config = dict(
    dataset='read English sentences (LibriTTS-R)',
    noise_aug=0.002,
    input='waveform_16khz',
    vocab_size=32,
    activation='star_relu',
    inner_norm=False,
    beta2=0.999,
    eps=1e-08,
    grad_clip=0.5,
    final_lr_fraction=0.01,
    warmup_steps=660,
    weight_decay=0.1,
)
Rows from block 6 of a small CTC audio transcriber, named by matrix and row number. Rows with one number belong to one neuron. Each number is 500 + 25 x the weight over its row's rms, rounded and kept within 0 to 999. All counts start at 0. Numbers have three digits each.
After each neuron's rows are labels from the 100 clips, of 14976, where the neuron reaches its highest value: "responds to" is what is common among them. Only what is clearly more common there than usual is listed. The data: read English sentences (LibriTTS-R). In brackets: how many of the 100.
# fc1: MLP up (model.blocks.6.mlp.fc1.weight, 640x320), inputs 160-319
# fc2: MLP down (model.blocks.6.mlp.fc2.weight, 320x640, transposed), outputs 160-319

fc1.297:490531512522524546510515515501463484447478521458512524471490494516504471441485474486506454482497492503499481509460493512507451499491529519509457481506516514495458503497518484449500488499468490495503462487514470477443492518504528508518445496506530490462497497476497528500516512483542505472516485509512504449487478477568536529508500489495506521486560498534518493530473468501510528512506576524503513486489472560488475492463500530485509518505537484504523528503500561532479477468508529
fc2.297:494478526494490480515475520508449502496482501490499490433534505476474505527502500524537517507464468528546476526523517491555442477522494535501505480506513562517491500514452496494478507463514491480453535477469510484531520530500476508548514490518442491489495475506524518493506523501531461499485484472494492464498512473491494501478508521455507494506534514490527518508551507509526524524475548474506484501496519483502542472471481472526498515504489526499505499497497508494491521546504450
responds to: the word "not" (26)

fc1.560:517508519481514515538476522441508494513489515452494497492534501483484526481481515529463544512491478495513450500447494503484483516531502467490521481486519492543488492497518515508492462506505474515509442506507551508514509487457516503544492476495496456492488530501496530547527552507511540479517512478521512459482520491486480528495490462510473492565520498491540513480476492530525510484518471494469490460535471516512458490483494499517451504488484440447498517467518532519510487470477526
fc2.560:536444545527507497520498536507524494515552501476505491506539462487509482529511511499488448521495510547553465454472501491532496494479501534516466466547510528525472484485505530475554492479493491534518507493485474455474532506527441515543461494493507543536495485488483511506498510505518465492488501498509493465495486506517496463531528501519500498497503501497476560537484525481464450509497530505463533474501506442494500476457512491495504510499514506508479499521450517510507515447492455
responds to: the word "he" (38)

fc1.389:506499472463502515500520460464472505492513484473460492517475519480488553463493541539518517525466484535459451479498530493482514455504498480499475440512505505518510489505503481495462471487444467531504500482484473513513539503557473495532499462521468483466508562506495495497538539500535487465486518511545541479491489476541487490508484505516481501546465514492519506490512485490498463498493463483443537495493484469513475531477482508504476523505510443458526462491550501471495543474506470
fc2.389:506508511521511487488592466476505508501497476464526486513509492522500519478514498514504506498469481489486534495551494445478521470496463504497501508502505489491507482505483478486520585529499503496507540506512509478488513484494489486544541477525466508514505485514485479497505540505472447518525499529474541532534523512560488460553469531490490509501497455528471508491510502494483502485536498547500512504481480467478570495472504481500516510485496473527489521489503476519507526500510492
responds to: the word "he" (79); the word "his" (30)

fc1.500:564480483497469501503488506492539535501493493489499453504533537466528486485492471504529490470448514467496449503492535520560489451514494446544501467517486528494501500554483500508504441501460457531495470524494562499546520495484557528475502491472527515492512469489540497516499491481488478466494519472475457510517521493490511489475531510475473513521529487550531521514476491516489478494532495505514484436516533472510487471470507462495471440483553519462524512455506496517483477487559510
fc2.500:472509485473523492500515477477490528520491520520480492488503501448497531540542492518505491488466523556478508466462462507497507483520525480483505498483450517522552488505503541528488551506491503516516522494489507485490463500445457524526496532547463511520469541509483489499508518523497501520509494487508449486540520495478508505516498443472508477494503490487497502501491490496527469488492491494573495537515479479487526507500521554521490548484502486506478470485489458509519494477504443
responds to: the word "the" (88)

fc1.166:437545502525524476496503465543469507493501492490513530462557482507527501472541478472461470471512478494491472486444522519496497496508424488489472519493500514475495506494523453461529513515476473507479496469471466498475513515499550506499429492463483495474522501523499474512516547480508465483480506513481482498504488465473525509485521493467527539510515515542484485530514527470482476561498498517507482536515520546478503505478493525467559487465535495541498493512474546517491513509514496
fc2.166:498528486497505463529515499531480483496477519558513489525472476529538528498479525479487492510484506509502524478511507466500497481485494501544524496524511457495494512514483490485477536478459468525529530521488510491488479496492478531489520487497562533514485462527529488470485530486502505518485480501518579491516568516521454504486474493510563541517482447515517501491473515473504518514485477457482515466504475503468518464533499512525510493520499507518511504497548481489498440514522471
responds to: the word "not" (59)

fc1.37:484521540525482534480545485524470533523484508503488496503545503464494514486456450538502473450516461491456521531484489522548497466476528523540501455476487514466541525515507485484484484500463517504543512490491495470471493451501518498498528490495493489433450508504462496505523465472530522472468480482499506499503496486535544493473487486531527550456534504527521492501515492480455469514465498487497503473541499504471510461486507534474504501520497440507491492506503505513497467476512515
fc2.37:495518479502550512532545495502499534443512494481491562514524495547487515496548534513466449463524505528489492491483497434548480477471520504529488502448482520493488527465550493466530535507470480480511488500506504469487470490485477486512472506473536501512481441497493498502521520488519494488511477516476548453535514505503484471508477494431524522469498491518517471538484497499460479495495519494502503496480522525478522506538492487484508511490532489527493530486497510481472483507438496
responds to: the word "not" (32)

fc1.473:463484478513517491503483501499506504526541511477508509471501541474483461508534485533506495507489496499512472468507458520493483514513487440476466460485539488475526526520474479528496463514453525476514518482487549513512514546483503531511521519488522525517487495483552518494496484510494482500471575486474481503515507489517495521502486541514516523497481436497539507521514504482501508477490529574518533467428534461484508505502493504513514489553553494444486509491528510524463480515515523
fc2.473:514488535491494499529512509489545535497476472497458493512507524457461489488483492502468493494488450508466453485466510518506488492495483447540467497529491480525491498489507489496541512500508471514510479520492511492533466491548524532486421490501446488514471476528471496544530504490498492513518452542502498462506533535489516495555462499490466492500564516475461449468507527498476504505531470462521474494520464487510494468505503537518490502492527489458478527522529534534491510454490468
responds to: the word "to" (62); the word "into" (26)

fc1.78:506449498497502464524471517484517530526487505490495515485480498509472481487522478490489455494494468506473467510490468495514506484449498478495463519512503522531489509507495513450512467508529536500471486465502520485482501568483544479540491530479526459501519518475483501501521481501498554497485524534459476471491494477500499543472536493494483525524497481495487497515464579526511502462503524518503512473466464514510522509413560538526515447492530484476495510519519510509486498531481514
fc2.78:570527513502501528517461528507475509474497462526485495472437525490528495523481528504511488437489512484481468497516501494488535505501479488466473489557471514505529493522521517526499542532527506503499486520514497490513489482525497540481511499506468502544492481506509476483501513497488497517538514494520550472532509551512510472444525497537476495489531489482422491505539508515569515526486508496500480556488495497528504440483527505475469459480496493520515503545517509486526509532522470
responds to: the word "not" (73)

fc1.397:488494528528481453489454539533507507459517495507470546494501515491527501468518516483518542521500509546470466483482503506484497537513515516522478505477548490493505481483460507503473504486517544495484509513515492510541514474492477505509522484500516510467490491510504498551538482496504459498534486470491486499529502505480501521487489459511519552501552470466490486510520493474476505538480474509532492513549461471513458486484532490491441493529517493490482478443542529520508478524469504
fc2.397:503491511554481497481529512471476531504501515513465447508562500488498498496495525494500495469562512521439517493545506471504516483518468487491493501511436483514536494497502492500522484510492524500570491520472475479507486500481536505505516516458541494497505482513526493488483481544477511530480526510500497502515471467468515446517517495518473521517469470531468498472517510543504492500484488483526570512515553540445530528463507488451514526483519487505493494517516502499540524522514440
responds to: the word "to" (60)

fc1.547:518508533476474511471489501511525508506491491522489445475492507494473519509484473544497463494494470492421514499497502513510517515500532468497470494506509534515499564506491504498515475533535484502492460521483577508523487524470534487513514499494492500503496501467534459496530462465504492554533533464499491501506493482498527528511511509511473473481509475552517465443479484548487507495532468577514526483498515458485464517467486472484455497503523510518472524486497506487474471504530526
fc2.547:505508491509508521468506529510485503514509512535521471535493498486505464468499520502501474471525481502494448507491531466465524477485479511457521502450495506487520511526498501488497484494470517516471533528509495497473540486507497528515523515524529462497553480509487525529468486528491498497456477502504496497532563498488547474512474471502508499504518480468452512514534544470493483496488526503459482447509506470511493524508518478512538525511498472481529471510554514507515488505501442
responds to: the word "the" (92)

fc1.346:456489502477494499523461540533481503470538496483500486512499526553465494484462485489536473442532474507482458494488524454511501489464509488471500498482533536490518501508488493500510430540495514525479474494473452500523482547534529494495490503479482472484556494516490508509530520488511539494513527485543510470492484491503546498460526507491458515521502500500516485512476535486501522495445505488517496505476456492491486499480558498511517502535543459478523517491526563498484523509522499
fc2.346:522546488533497502519529504468498534493513478549547485490480536524539546517498462519488536478459501469496463480514505530519478538473530493492491465514504508495482510472482465502513538484465480490466487530505490495495494528540491502467505509483494485483516486534514477472487552509466567496538500528518519506519500478534492529534479491585483515494496481464494466466503461537515510484474493510457535519489515520499449530508501493488499467494494479556518511488473508500515480503525492
responds to: the word "not" (29)

fc1.511:538468466480469485508468513506513470463555445471446454481486515501532469479492527545516502475524501518492460473469496525500480495518529492486484500528512510452523449500483539519501488468474519502501498506514474524506458509469473514512510461444454524503519507497488533511520507495495489458451497489503461521512507499481492493533491482451542523503523449511526501549520524479519529535480511507498501496516496498459490474540504505478438535514510481461479525462475536520548486523489485
fc2.511:523488472493510535532490457514502480492491539513517489523520511514448552469479506478525524509489549510498535536518516510493531484483503471490489493528469491517522516535543507507504459562479534540511435521479524506508534486536494517461489538506497481520491500499502490482490507545513504511515455478509483467474504487509432519486512538508490480434471559464480468473530519473476503503478479467525512462487492506484524477482455521495500523485483488474489489487497499525522513479471507
responds to: the word "to" (87); the word "do" (36)

fc1.178:494498524531461507511487527490491503455554506484482515525483528502500495475491493533501483493468471472483519516507466504472482474491504483480430474483523499513486502544502445483486504480487503483486507515459495547423498533538557480497509488494532551505474496466521552515532496463521533478505519503475534483520503469539541510502481527492499503503497485552471498491509497461476529502480523516488548452530510507538474469493482481442513541497490503507510494485543553535453469459517529
fc2.178:533496504490526452485503522488519513464506470486464507504518496491498472464465483519499510471495463475491501513548484478479484512547497487539488489517559541481416499503499506505567500496511507476477454517477514500515466511490482532520472466497465471445516480475538485515509532472490468501478554511501514478503464492540520475498482479490478516496496474504465480502473516494536486465504506485490519511485512514513452495495534494494519496518471485472454518527498535516475515497496530
responds to: voice: female (80)

fc1.73:531504555496507545472499518459477503487476468503509549476519511509517507498494523516517484496469536485462498524503481513527507528502472483459435483509484470474473512498484436486448488518481492528495431524495514506500473518476539503511449497490565469506511504475500486512527526488489484494469512490502483433461466480495512499499528506482501507483554500479489476511451551472510494531505474503522542439494483467553503535504473473541484492475536527507500513491463499535478481471469534
fc2.73:521547500464513532483499511508492492520532461485489494458467476470529505547491484507511469470492467478525505502493519510438538523471518500533503443494488483522512452506504528510461511510520487502491514494494466485481478523508511500566533468529472488503507476485537522521504490495456522489464488512513496500495504535548489515468452490464510506517490504499499470506514524473537518481520486509517502473496433494505529487542488470488479477563511489463456520512506487503494489506541505
responds to: voice: male (78)

fc1.260:436520466498532496482541497523476526503532501489474463475493494498468486467514508474487511512495509484508516480466524477486511509503482487506504515454509511497537479482465486469517542529546503549493487534487556458486509536474499504533458487473517504478522497514488504537522495490484503527524500493494475513489466496522526527539516457496464501515506496466485503509517473479512449525559539511499524501536476503544485545515528499508554477499536511509473472449501501554453516532496490
fc2.260:531502476506521544492500512509495530521475467458513502497490516475526525508486513443490538496466484512524523502494468463436494497509412483529520497477508505490497487454489480497491531548501472495487503437465521539509489502477454518535479516508459493504515490501459464497496460504541485522540499533489514510520509529497508527515506507500488470498534492511511503486486520518525510504513482492460500476518496501529537502496445508488434502486523486531506518509496505494471502491524525
responds to: the word "the" (74)

fc1.322:497499510520480417481478472480520507509509512484481546472499491443520477515516460499475517494458506518514500549501450540488500484519498507500484500531512484492494469529470468497490531483498548454494517462471492496499511529485508463527526524457492501501467490451488532468497494484529505488488531525507509505517530499572498520480490512437439521519514501484511508500492496523500564442483487514488527512435454517482489459535523489478556545536485480464490538539495529484500511491504539
fc2.322:500516548501475498445475475502482500513523523506516492542494475459488509516482540533488527485502522484498515483486531501485504462506498541507502503517487499523479514510549533487469518521509489526479515510477508543488529536484489565496489494500539478484505504522475497489477468495521479474488491548530522525500521491500517496516469474490510452466523483480495556480493498508549457478502477493486509491522518507516510505446475546481482488522528527471503489504504460478492499479488447
responds to: voice: female (80)

fc1.538:453468541493452484487534458469452556524527478501473552515541481508496511498549534543474525477486492537504468509471476483549490490467547431487524461501478520480527463543486477448459470514492505478475526472483504511474493474483495443500491503506558510516491535505487525481525516477488552503510504524453524483521449502496499523524517496503495519517512515516552484511512491507492494484485523523520511430506457506532502477490497489491509537486500462485522490511524481502496510491528529
fc2.538:547502499503467536474487501472499516534481512557497543509503476503500527488501505506474532441514506498520507475467516525463459532527515504497550486535451518499499483502499503523519522477487503502479524520471458536497491499523493491489475523511513500555447464543479516483531504514492513485542513482481501511508474548444496540512504500513511463477509527472500497504481499552472498506494500527523487505564524493512507500485454534472505531487524501508501499507470527512505525502544498
responds to: the word "of" (69)

fc1.325:528494476513476481462482481519504498501534491491478521534535508497501476489513509460528537492475478547463512440481450502467493473508549488479452511502507485532461505504460469516478481472496519460503460532482517518558505477518456493492511506517471527475487524504508530525501506498501513509518533445546509487513500500504515482495525502514463482459546480466489471451498468491504504497486477492498482489533516510479460482508522500486452567541464491460472498516545572493511495467484473
fc2.325:522489479466500526499450494483493468516510488547523500489473496502506503500521509517497507474564508482501473504515530476525547500508483516479555490489520518483539486477498498478510526499499536510515489509504500533525508495521520473502549469510508507508519496536515485483485461528474498505513469534510490470475505511501484513443484490549518481518471534533528525520486574462527473477490521505477487500484472491516479519495497518501560495499508472479522511497515520492531437503499535
responds to: the word "he" (41)

fc1.581:472494459479521451497520513450500467486488491481463502505528501475544527489499520489486490511511490522514486519497496467497519483519475491484510520462536498516444472503481491500450502514508501478522518460501474493504506542495539482536470520465510486468500502489514542522508523499542496503495553502490517489419534508509497508470490506450546489481502508476487513504479493540481542491468506464488490523453502532502430443489564533498551506501526483464518526520519503510507534508498498
fc2.581:505469540486456515460459512530515500517527518534495486511476483440462477530480524505504516511494510489534523490482509483523531488470531548470519482466515503519499499503477515516472516514528488545508523516486504502476524526521514502466483484525532504482497487528516487523428470524492487526513464464512475482484462525485505525488521518492494461513503520449509500508464498515503463481443514498490483498521513512487511494512470523526521501544502544505522449492503504470507516512521534
responds to: the word "here" (29)

fc1.171:473464516514511521499530508504491470549543503465491534519499485518477455475480502528541491485477478526480458483466514539495450481513482545454472507514541534543545506494495475516489513532494422520508497498486521475549500466554508488487486507457460517495525558506532551511511490502511497482502500482487472499534504497493536519493506452488532491474519473471553567480530474508550453527499464502496488497532499480495522560500469528482496464498587521506492469501509508544506495514479465
fc2.171:504488545530491481459483506504530478527463500490464509489450515500506485492471517475549470506470521519491486533454501481495494541524535538529457521499497513492495476512465566523451511522478509493528483528530482519506463552514479521511543477479506493513522510477490488485500511459498496461488479478500569507489504510506543517521468508509498511463533509501493527504473529508524463449489501531501514479524503459532509483519506447486505519501525485421521508518524481483447484475472486
responds to: the word "you" (73)

fc1.408:489499502465477499481469478489504476510527441537482465515483521477511503474530525527539441467511513518482465469475507509503459482494506495497511484492513540556511520468467504445508519533522478481528477478502496493510506478535527493483476490481463513470538516484545476491516484514505500467490538492517532506491445480539508515474484533511536528473478521508499501507540474537499506507472533503529523520503537493520479517526526476458470512515615515472541492508483521543513510545519484
fc2.408:549475500483512501504468494438528551486520490490523504507516501504524521479542533488474486512434483533480503542522508484514504494537492501530507464495514538521505462537520506496507496523518424496488528475521444506520506487502482513429493509488523494513510483506505461485504544504527482528535510480532532516508468473492523465500528492495522513510485548516493464454459526528499499517504498545499471525474523466468474500481516531463510501523504463472501506502483492512525491498476539
responds to: the word "for" (43)

fc1.153:550480481456524490478514530520487477501568515469484464508512516473527509482492504532465508520564450547508524462503506504509480489491472443534465453495508490479539485486499502515498521535454465492477529501529549494510495542472506499493504493459470481488531513479531516498510497432518484487527547492459480534480529518505515496533519505537486454503483485526477483509495503509513490467537476488512480523462526530516472483521486531522504520471500441485502490483483516517470518499509532
fc2.153:496523491478511524518517523553497466472487495479497505511512467547492487533486509456488500512475511477453516492495516507501470519519501484500448469510484554434447519504507482504477489502506482536476457517515465475501438468505478537480522533530484543542480487492486489475534481502521508509532451467562530516542472509478483517489494508491505522526513532483505489481492491496525526505523530519513479471451517534480508526520515492472485498503496474507480530464473486514469494510497506
responds to: text has "twenty" (27)

fc1.10:504532491488498468511469477492468500463490469507499496457502523500539511520499492485503491512478528528509511488504492482478454478463534505517477491495503490467436526487493514511475497525453478493533479472493493524469500527513531514522454511482492464530477499472500517508526519510515498506537504457523511488451455478500530537481523520486514486481513526460495533534479483496506499470506525524508474525521550515510428494499510483533511483503498503442515506523480516494461496459494500
fc2.10:498521498468546487517488494544488523518531500524518506520494513508461510499495507527501471478498461490543488512516538483494521530490490497529517485521490462488548515497500484497451486575426488501477485479455538464453511436489518467514505467509462444503456498497492480553474510512498485479476493513475493454477525509482479495490499503538541498496494494491475506530553532500502524537531519471495494567455477465521506458525511519516542502519504488488553502524515488443502495502540526
responds to: the word "you" (61); the word "will" (25); the word "if" (25)

fc1.447:543483479489496511486512515503500468491499505463489555493452519517504504446483507485535492508475484546518504492526486448485505446558485537490508487476539511479525527512491490546475500501429512542475497504479485537464568473505477476496504515495467500453488525513517504509514507519533512488479512533535527470506514483470500511500524492493522485470520522489479515509488514469450491541432482493473508524482540500449456480491467512485477534506484500486512465514532544503496481469493493
fc2.447:432491492508464509456507529469454496514502499504494500463547530475532508486480499525493492499494483470525515443491500456476492526504486452536485553528504515454505473447495501482474489525497507545498519539500509529489472549471515529530528563519553523512534540479500499532524496488502536479573464517526483550513492514494504542495532511498513527515501464498482556489488497484499499475538469540519447505461471508500502493488563530489544476496493453521488508495491473524471482507499550
responds to: the word "he" (59); the word "his" (30)

fc1.531:510504469502477461524490498499463481436524521478500481472444495515531512476486444528501501543522496474513476476513492476486518539530495474510492473489539486496474467504489516543480504517454515448506486447495509531530505545452550528540496473487528496485492474444534534508515514486496489484497522508497460511498500488536485511462507510509512481477512494497495529523466501482476506472520531526507489512455542499492466476494508476520478498512523464429517506517498512510475462488487527
fc2.531:530487509487528525484484552501533471548494466538527468495497489459498551503498544454471463502465492488472530486520527480523521552481504483508511494507491491502565526480488512532516531533493487502525469504475525478517488500521512490470466504515491534521466500482471447532502507545482461512528464516531463486507464540512501530529498517520475478500463499483464496448521542529477506509499507479528513512479512483522504488471460494500504546519508503471502472548500463501523493542494516
responds to: the word "to" (80)

fc1.374:492472577514473465524512506465544526514506464487484478500463526463455482497535458513484486491475541539502506523459464489534494458489524469500433515479490492502468484528487510499479508501495527469504472512497532476520493539505503516499484468458507512510502521497504494490524562490507537525497551512510525476465508491472514496517515486505504508516486472518549495542429517486495487467487463509522543507483464478543498512494489493542494477486526507471536504494449504505446469530491509
fc2.374:473540460490552526503467505455502498500528509545509531479539504517520516532480477474528483497460525483524519504476451509487502518460526535474505495484523499475468510497485534466467505452520522510492477465476467527505464517501485451528476497534528538504481503466509537483552536505509474518515508497509483517520478547513492492491453473508476514506511502476488432490548474488472523489475504515503519505497464512478565512483539489481475574472489498503495502484494488515480504474475484
responds to: the word "the" (81); the word "with" (26)

fc1.518:515497458475514521528509522497503495463487507506505487499518528486528478467475504477462488454510499487524516475471523485528442473526526485496514487553537528481518521510482488464529428471489503521516476491518515512492462476516494453535445472447490488494515484484541504532507488488498503507548508477483471501476480521488520488488516471536498513455517462513454499498481493474501474490532498498504570513525518523504535478442470486525549543497481497541488501539498533465499506511496494
fc2.518:502505501506448481498526509519450469496515526509517496467500514511542507524468515491506496527531523501464491461540497504485485524503487495519499492454525486498492454460430501460489513498470520469489500519510500513504527475513568536475506484486454501495551488517481479502515514498484547545469541527516496542542492490487516482490454521495509511508494508513514519461515478517490526537496483512489489471542494493488515534509476486501477459522519507512511515513475476471501517517551474
responds to: the word "which" (33)

fc1.221:524409519506480489502498551471512518524500505502432488488468537476539546479557529520478545518493513511508485484488521480503499477508475458527478483474505502500525464535514526498518483512488470464479536471520490503501517505523523477495503532481489480495509585506462512518517510493503507490485538508489491505489512469522519490554508445520519512544491522531518514505459477518470476475483487486499480465468535485517449482505477541492503504492474502506529467499490507541518520538520519
fc2.221:513509466442519523551485486488477483508472515459542505512527527475508569549487541508474534534487509521468492494546514496491512485481519535489512504470522510546476480487462506496452496519449486497481466550472474469492484470534521520477452515498513509482482514546513518474432470522499466517451479495514559513530480493493479475503505501515479510489529490479516475464511489492515509483509542475517535529493497508475476499468514527503492498493518510461510522484501497501525519473501439
responds to: the word "the" (85); the word "from" (25)

fc1.274:471458523516491516475503520443490515515490487512510523535523557479490516434508497515482524508465487498469489496485493481459438498492466505447469475485516552511512497529506493479521525517527498502482515484519500472505477509501541495502444513500533501496497514482532515504517521496505500529496493475480497495448487496519546507531471513502539490521552501528558502517533502522510488505478519534516520454465510487565512510520453494452477505473531489475508478494500531515474504455493505
fc2.274:529496527500457502516541531509510501542506520492488479521511500495519529511503514497519499497478476462477506544487558532474516488504506551507484524500537506521527466481533542503517521497495532500540500482463499493488483495524561526491531495528511526528492507502517514529492466512487447511490440458524459441529491494518466500530478537498536506511457480476497507492482503493496490545519489521460463547516531515489516492520453467483508493529536496493485466500491507455545466520434501
responds to: the word "as" (25)

fc1.562:473526549485507519530505516543503536505503458476495525483530523542463531457487476493445515494511475516506477504443530482514488482488504501545523495519505506482506513511498499493502525505520477539506471497487481510510473459518475495516489454467470493470508556478480498558516456499502547476478497486518492489501507517479509511497539480551469527445530486460509530500503529492505471492481498496510483470531484527500491520490464486506475519507479490503475532460497513484480489467477484
fc2.562:475474500501472522493504481506487542525497505469466483475490542461514473523522511501487532556432485472513562445491457512472527513468529477473501496521514498488526487489511543515477514486496467501531491481490507497511455552494477535522462508533508537505455488492535496501550484482505466514554501518492500486493462509532491522542476497480513498483516491493528503475505475501499498497518496514521483477474453536534520518510480472496450489478481541512491488577490491545501502500485490
responds to: the word "the" (76)

fc1.212:485497488509511506513472510520505507490516520481537504419511509474498482475494471487478482516529488486500469500521467521532512492462516491509505557476501534470511498509516536464515480513499534492471473465502530491452539548509507474496462501492525507499516497477500484481507483495491512511491507533489468511484457477477527544464539518508447544508495545547502515488432537499459500490555541498479499515522507499550466517489509470501494471517499518514559512464500502485482456492486517
fc2.212:518501499457505508503513486499492516500526441504497488539512498508521562477505469518478509495470455526510478500499493483527537480469480485505498512543480496511525527504538483494496572509471483490506515514523516492495462516497454505517538454530445484493502516467477501494519496472469496484552501486508540501523544532560525472518483510472501481508527542482495437508550472518469488516499529493486487503515513526476506471537516521483461506521497490537500509516558505496499492443559492
responds to: the word "not" (42)

fc1.468:475462562523493494527509490470519521483478480459503438554480532483475473480560487523504451505491515539473515475446458471499448540471515468507476527489495534488492493518458497493487475469514492457534532495513510502470503483490516498512472515523534531502533465492471505537545502456476499476474517500495494465434511509492521490508536508500523489521509525513528504516462484534513470493543500522517530505505525489485513469500544512510484515500507519505578475462460515499496461570529515
fc2.468:524534467547514547494505496490519505497475538543487517496561450555501542521463478510478522510455483515488515493486520509468544474492499474511532497523490477480518496477541513516455483491471494520502479515476509514503493480513456489520489496527460511517530548480505500475527485486495497508504500511496541559513507495518504459520522501523547479477494521508497540445494475469499485504512532510473460471515504490474526524496520483458470494480503485528512511522497470513522442452525512
responds to: the word "the" (84)

fc1.135:470489488508480460510462434558442496499489479505505499564472496502517515485494493483487497539471482530458493479472493487517446499510482480493476473479506481522491479471481523470509427503484466500556500501498474485492506540549541507482492472523513489466515523520529525491539551499525534502466505475538521446481505489496492525467511472497516477491500508460499514517521488475543511530500493510456509495489495504485516541480489493475485536492486443509497477507506516520511529498484486
fc2.135:487484488477519471471517507504509536522504485459560491504492488467527497494476457497491524495471485489480509531515502478486518466526472497496489482513503465531502476513484452534524539463493413539497490504516498493529476525456485547518493469552468541498517498518496463493538519535483475513543479518539500493515505516495507492520500520469472460566502513533473469464502537484501490515464504530483491490473469500460548508481536479514485510478495522498464500496544461453525533507515514
responds to: the word "he" (86); voice: female (79)

fc1.610:484500502462464478459529474444499505508496497509497480507484515496516517471508514480509524524482506495538477550473505463507509475484457467468517503469536485513477462518476452504473509505521537467475504458538546486486519527468491505480464537450526490479484515460467474513476558487498495499500550509485530478492510497485504492540473489524517517502487489514524511513452477515495491497508457526486498447473501556545491533519484437512534497500566475467526469516511504515452463481502538
fc2.610:512546507511523506510482513539539496475500522497494459497516499540499507514430516516488487507544501515539464533498534496525518481484487530550580505501525511495514465495496500456528490452522456546514523499487524484505539471505484534538476530487478509486534505537517513503442444530519507491501512502480489500535506551496510486475519502525470463476455512500477552484482517466486508492495491505456494469472469472453483489486495498538521500509499460513505533517499508457487476460483496
responds to: the word "for" (25)

fc1.74:506503535464478491443518499477502513542549500448483485513536445517567516478503516494496524450514491490491476518480500497541530490526499495506494480481550501487525474502478483452524520474495514536480542537497519499514500525478511516550489482445510528397510536494517483477477520482511517520540539503485479497501494497493540477535517488478518500515496501516488475491516487547533513506487482490487524488507504517512515442483568476499512496510486513530501486511495518477492518458539465
fc2.74:497513486498492470519504526534518487491516479458474555496482489535502528475503503495468497506504488487493523492488537492483474499528512523473533518513506501479527514535519467541472455552496504490450486460511460488512480505489473474480512492497498505496477468507528522514476528488501460491503486478501469519487485474531435492529491564485455525476519460474491493507508526494515491472499517478504529533476501470505474494523492511536535453504503502522488514519437532475483471517508492
responds to: voice: male (84)

fc1.136:500482498506477529468534501471497497518495466545530477520485550462518479481512514509501491430508496500495515503486482454492521500547541484435508495472507514558474511506500469468510539508478492511484539518494485504502494485460536480476511478469486484506491522523525525503490485525476522511464533509492486447452509469468524478501486479550561515488536561517517515472517500507494558469473552489536509452543553504517527496432495450486501460514559496498510492493510491495513516516456511
fc2.136:507482494493522489491506473503506503493520474522492487461418483529504500508503482501527503541492503539510527448537518468476461515496467477564483478461509505482537480491487519542503485519453511546521573499523502537502467466497469501463432446511530481499518505497524518469480522514509494511502466540533509507499482497460471508498483500512511502489498515508502554502467462481519473491528501470482455495527518487469517486521488485504528462532467522492552532503508515512506483493523476
responds to: voice: male (78)

fc1.391:532488476488422465487490508495535518502506526468527515514483534530490533457558488516494509535518489506525495514468540497486489493546493493460517504501510553510511470571499489490497480455524508526458465500510488518503516548498463457495462522493498493511483534478514544499498481519486459486481521542497491495481509502505554511471530538531439549530513523514561548521511531493453503442532515518516512449462454528518471489503502473494502515520480479452504509537508516471495485472523472
fc2.391:485519504524512500459472498507448564474503497490487525488518493505489495503481547484491524471490525508501516487510452493479519473462486476497518495484520483529519514448501502476506547516498526488522515493492507523460496482477503516533510518520553556505488504504468524468497499488461502505462461432507526457520498541467522499500457482529473469460465513516504513502504498485525516493561493536503524521512477500516547540519468511521494556500504552502482488518514482497518489490456515
responds to: the word "of" (52)

fc1.601:486490522476483501500502506515472488498506521503520488511468498470476493469523443475500492474500521499500520494449518520479504521468500453497490520485518518472486507499463463492530490482448491537460488509495475485479537543562544505509500488413498499462541492509505475512507502502504502514506497517524468513476504450493520528560537487531457489494490491537524494543470506551482494495562486517544517494524496552506459524483533490484523496485517498505512467479507574503493508481527466
fc2.601:521492497465475486532521545499516464463487485536493516497483461533492524481469511541492472535565469470468490515510497505501468467522500533466529486520507468496443514525518512506520478535521491521538450490490531519528517461490521520433489517492490460502474508527510432512439496527482504486540493514465481467528518517464431491467530506524497504514488534549492509499441512498511516535505539491543467499488519493488467470559488554497522482518484531520485473509485492522544487497533470
responds to: voice: male (80)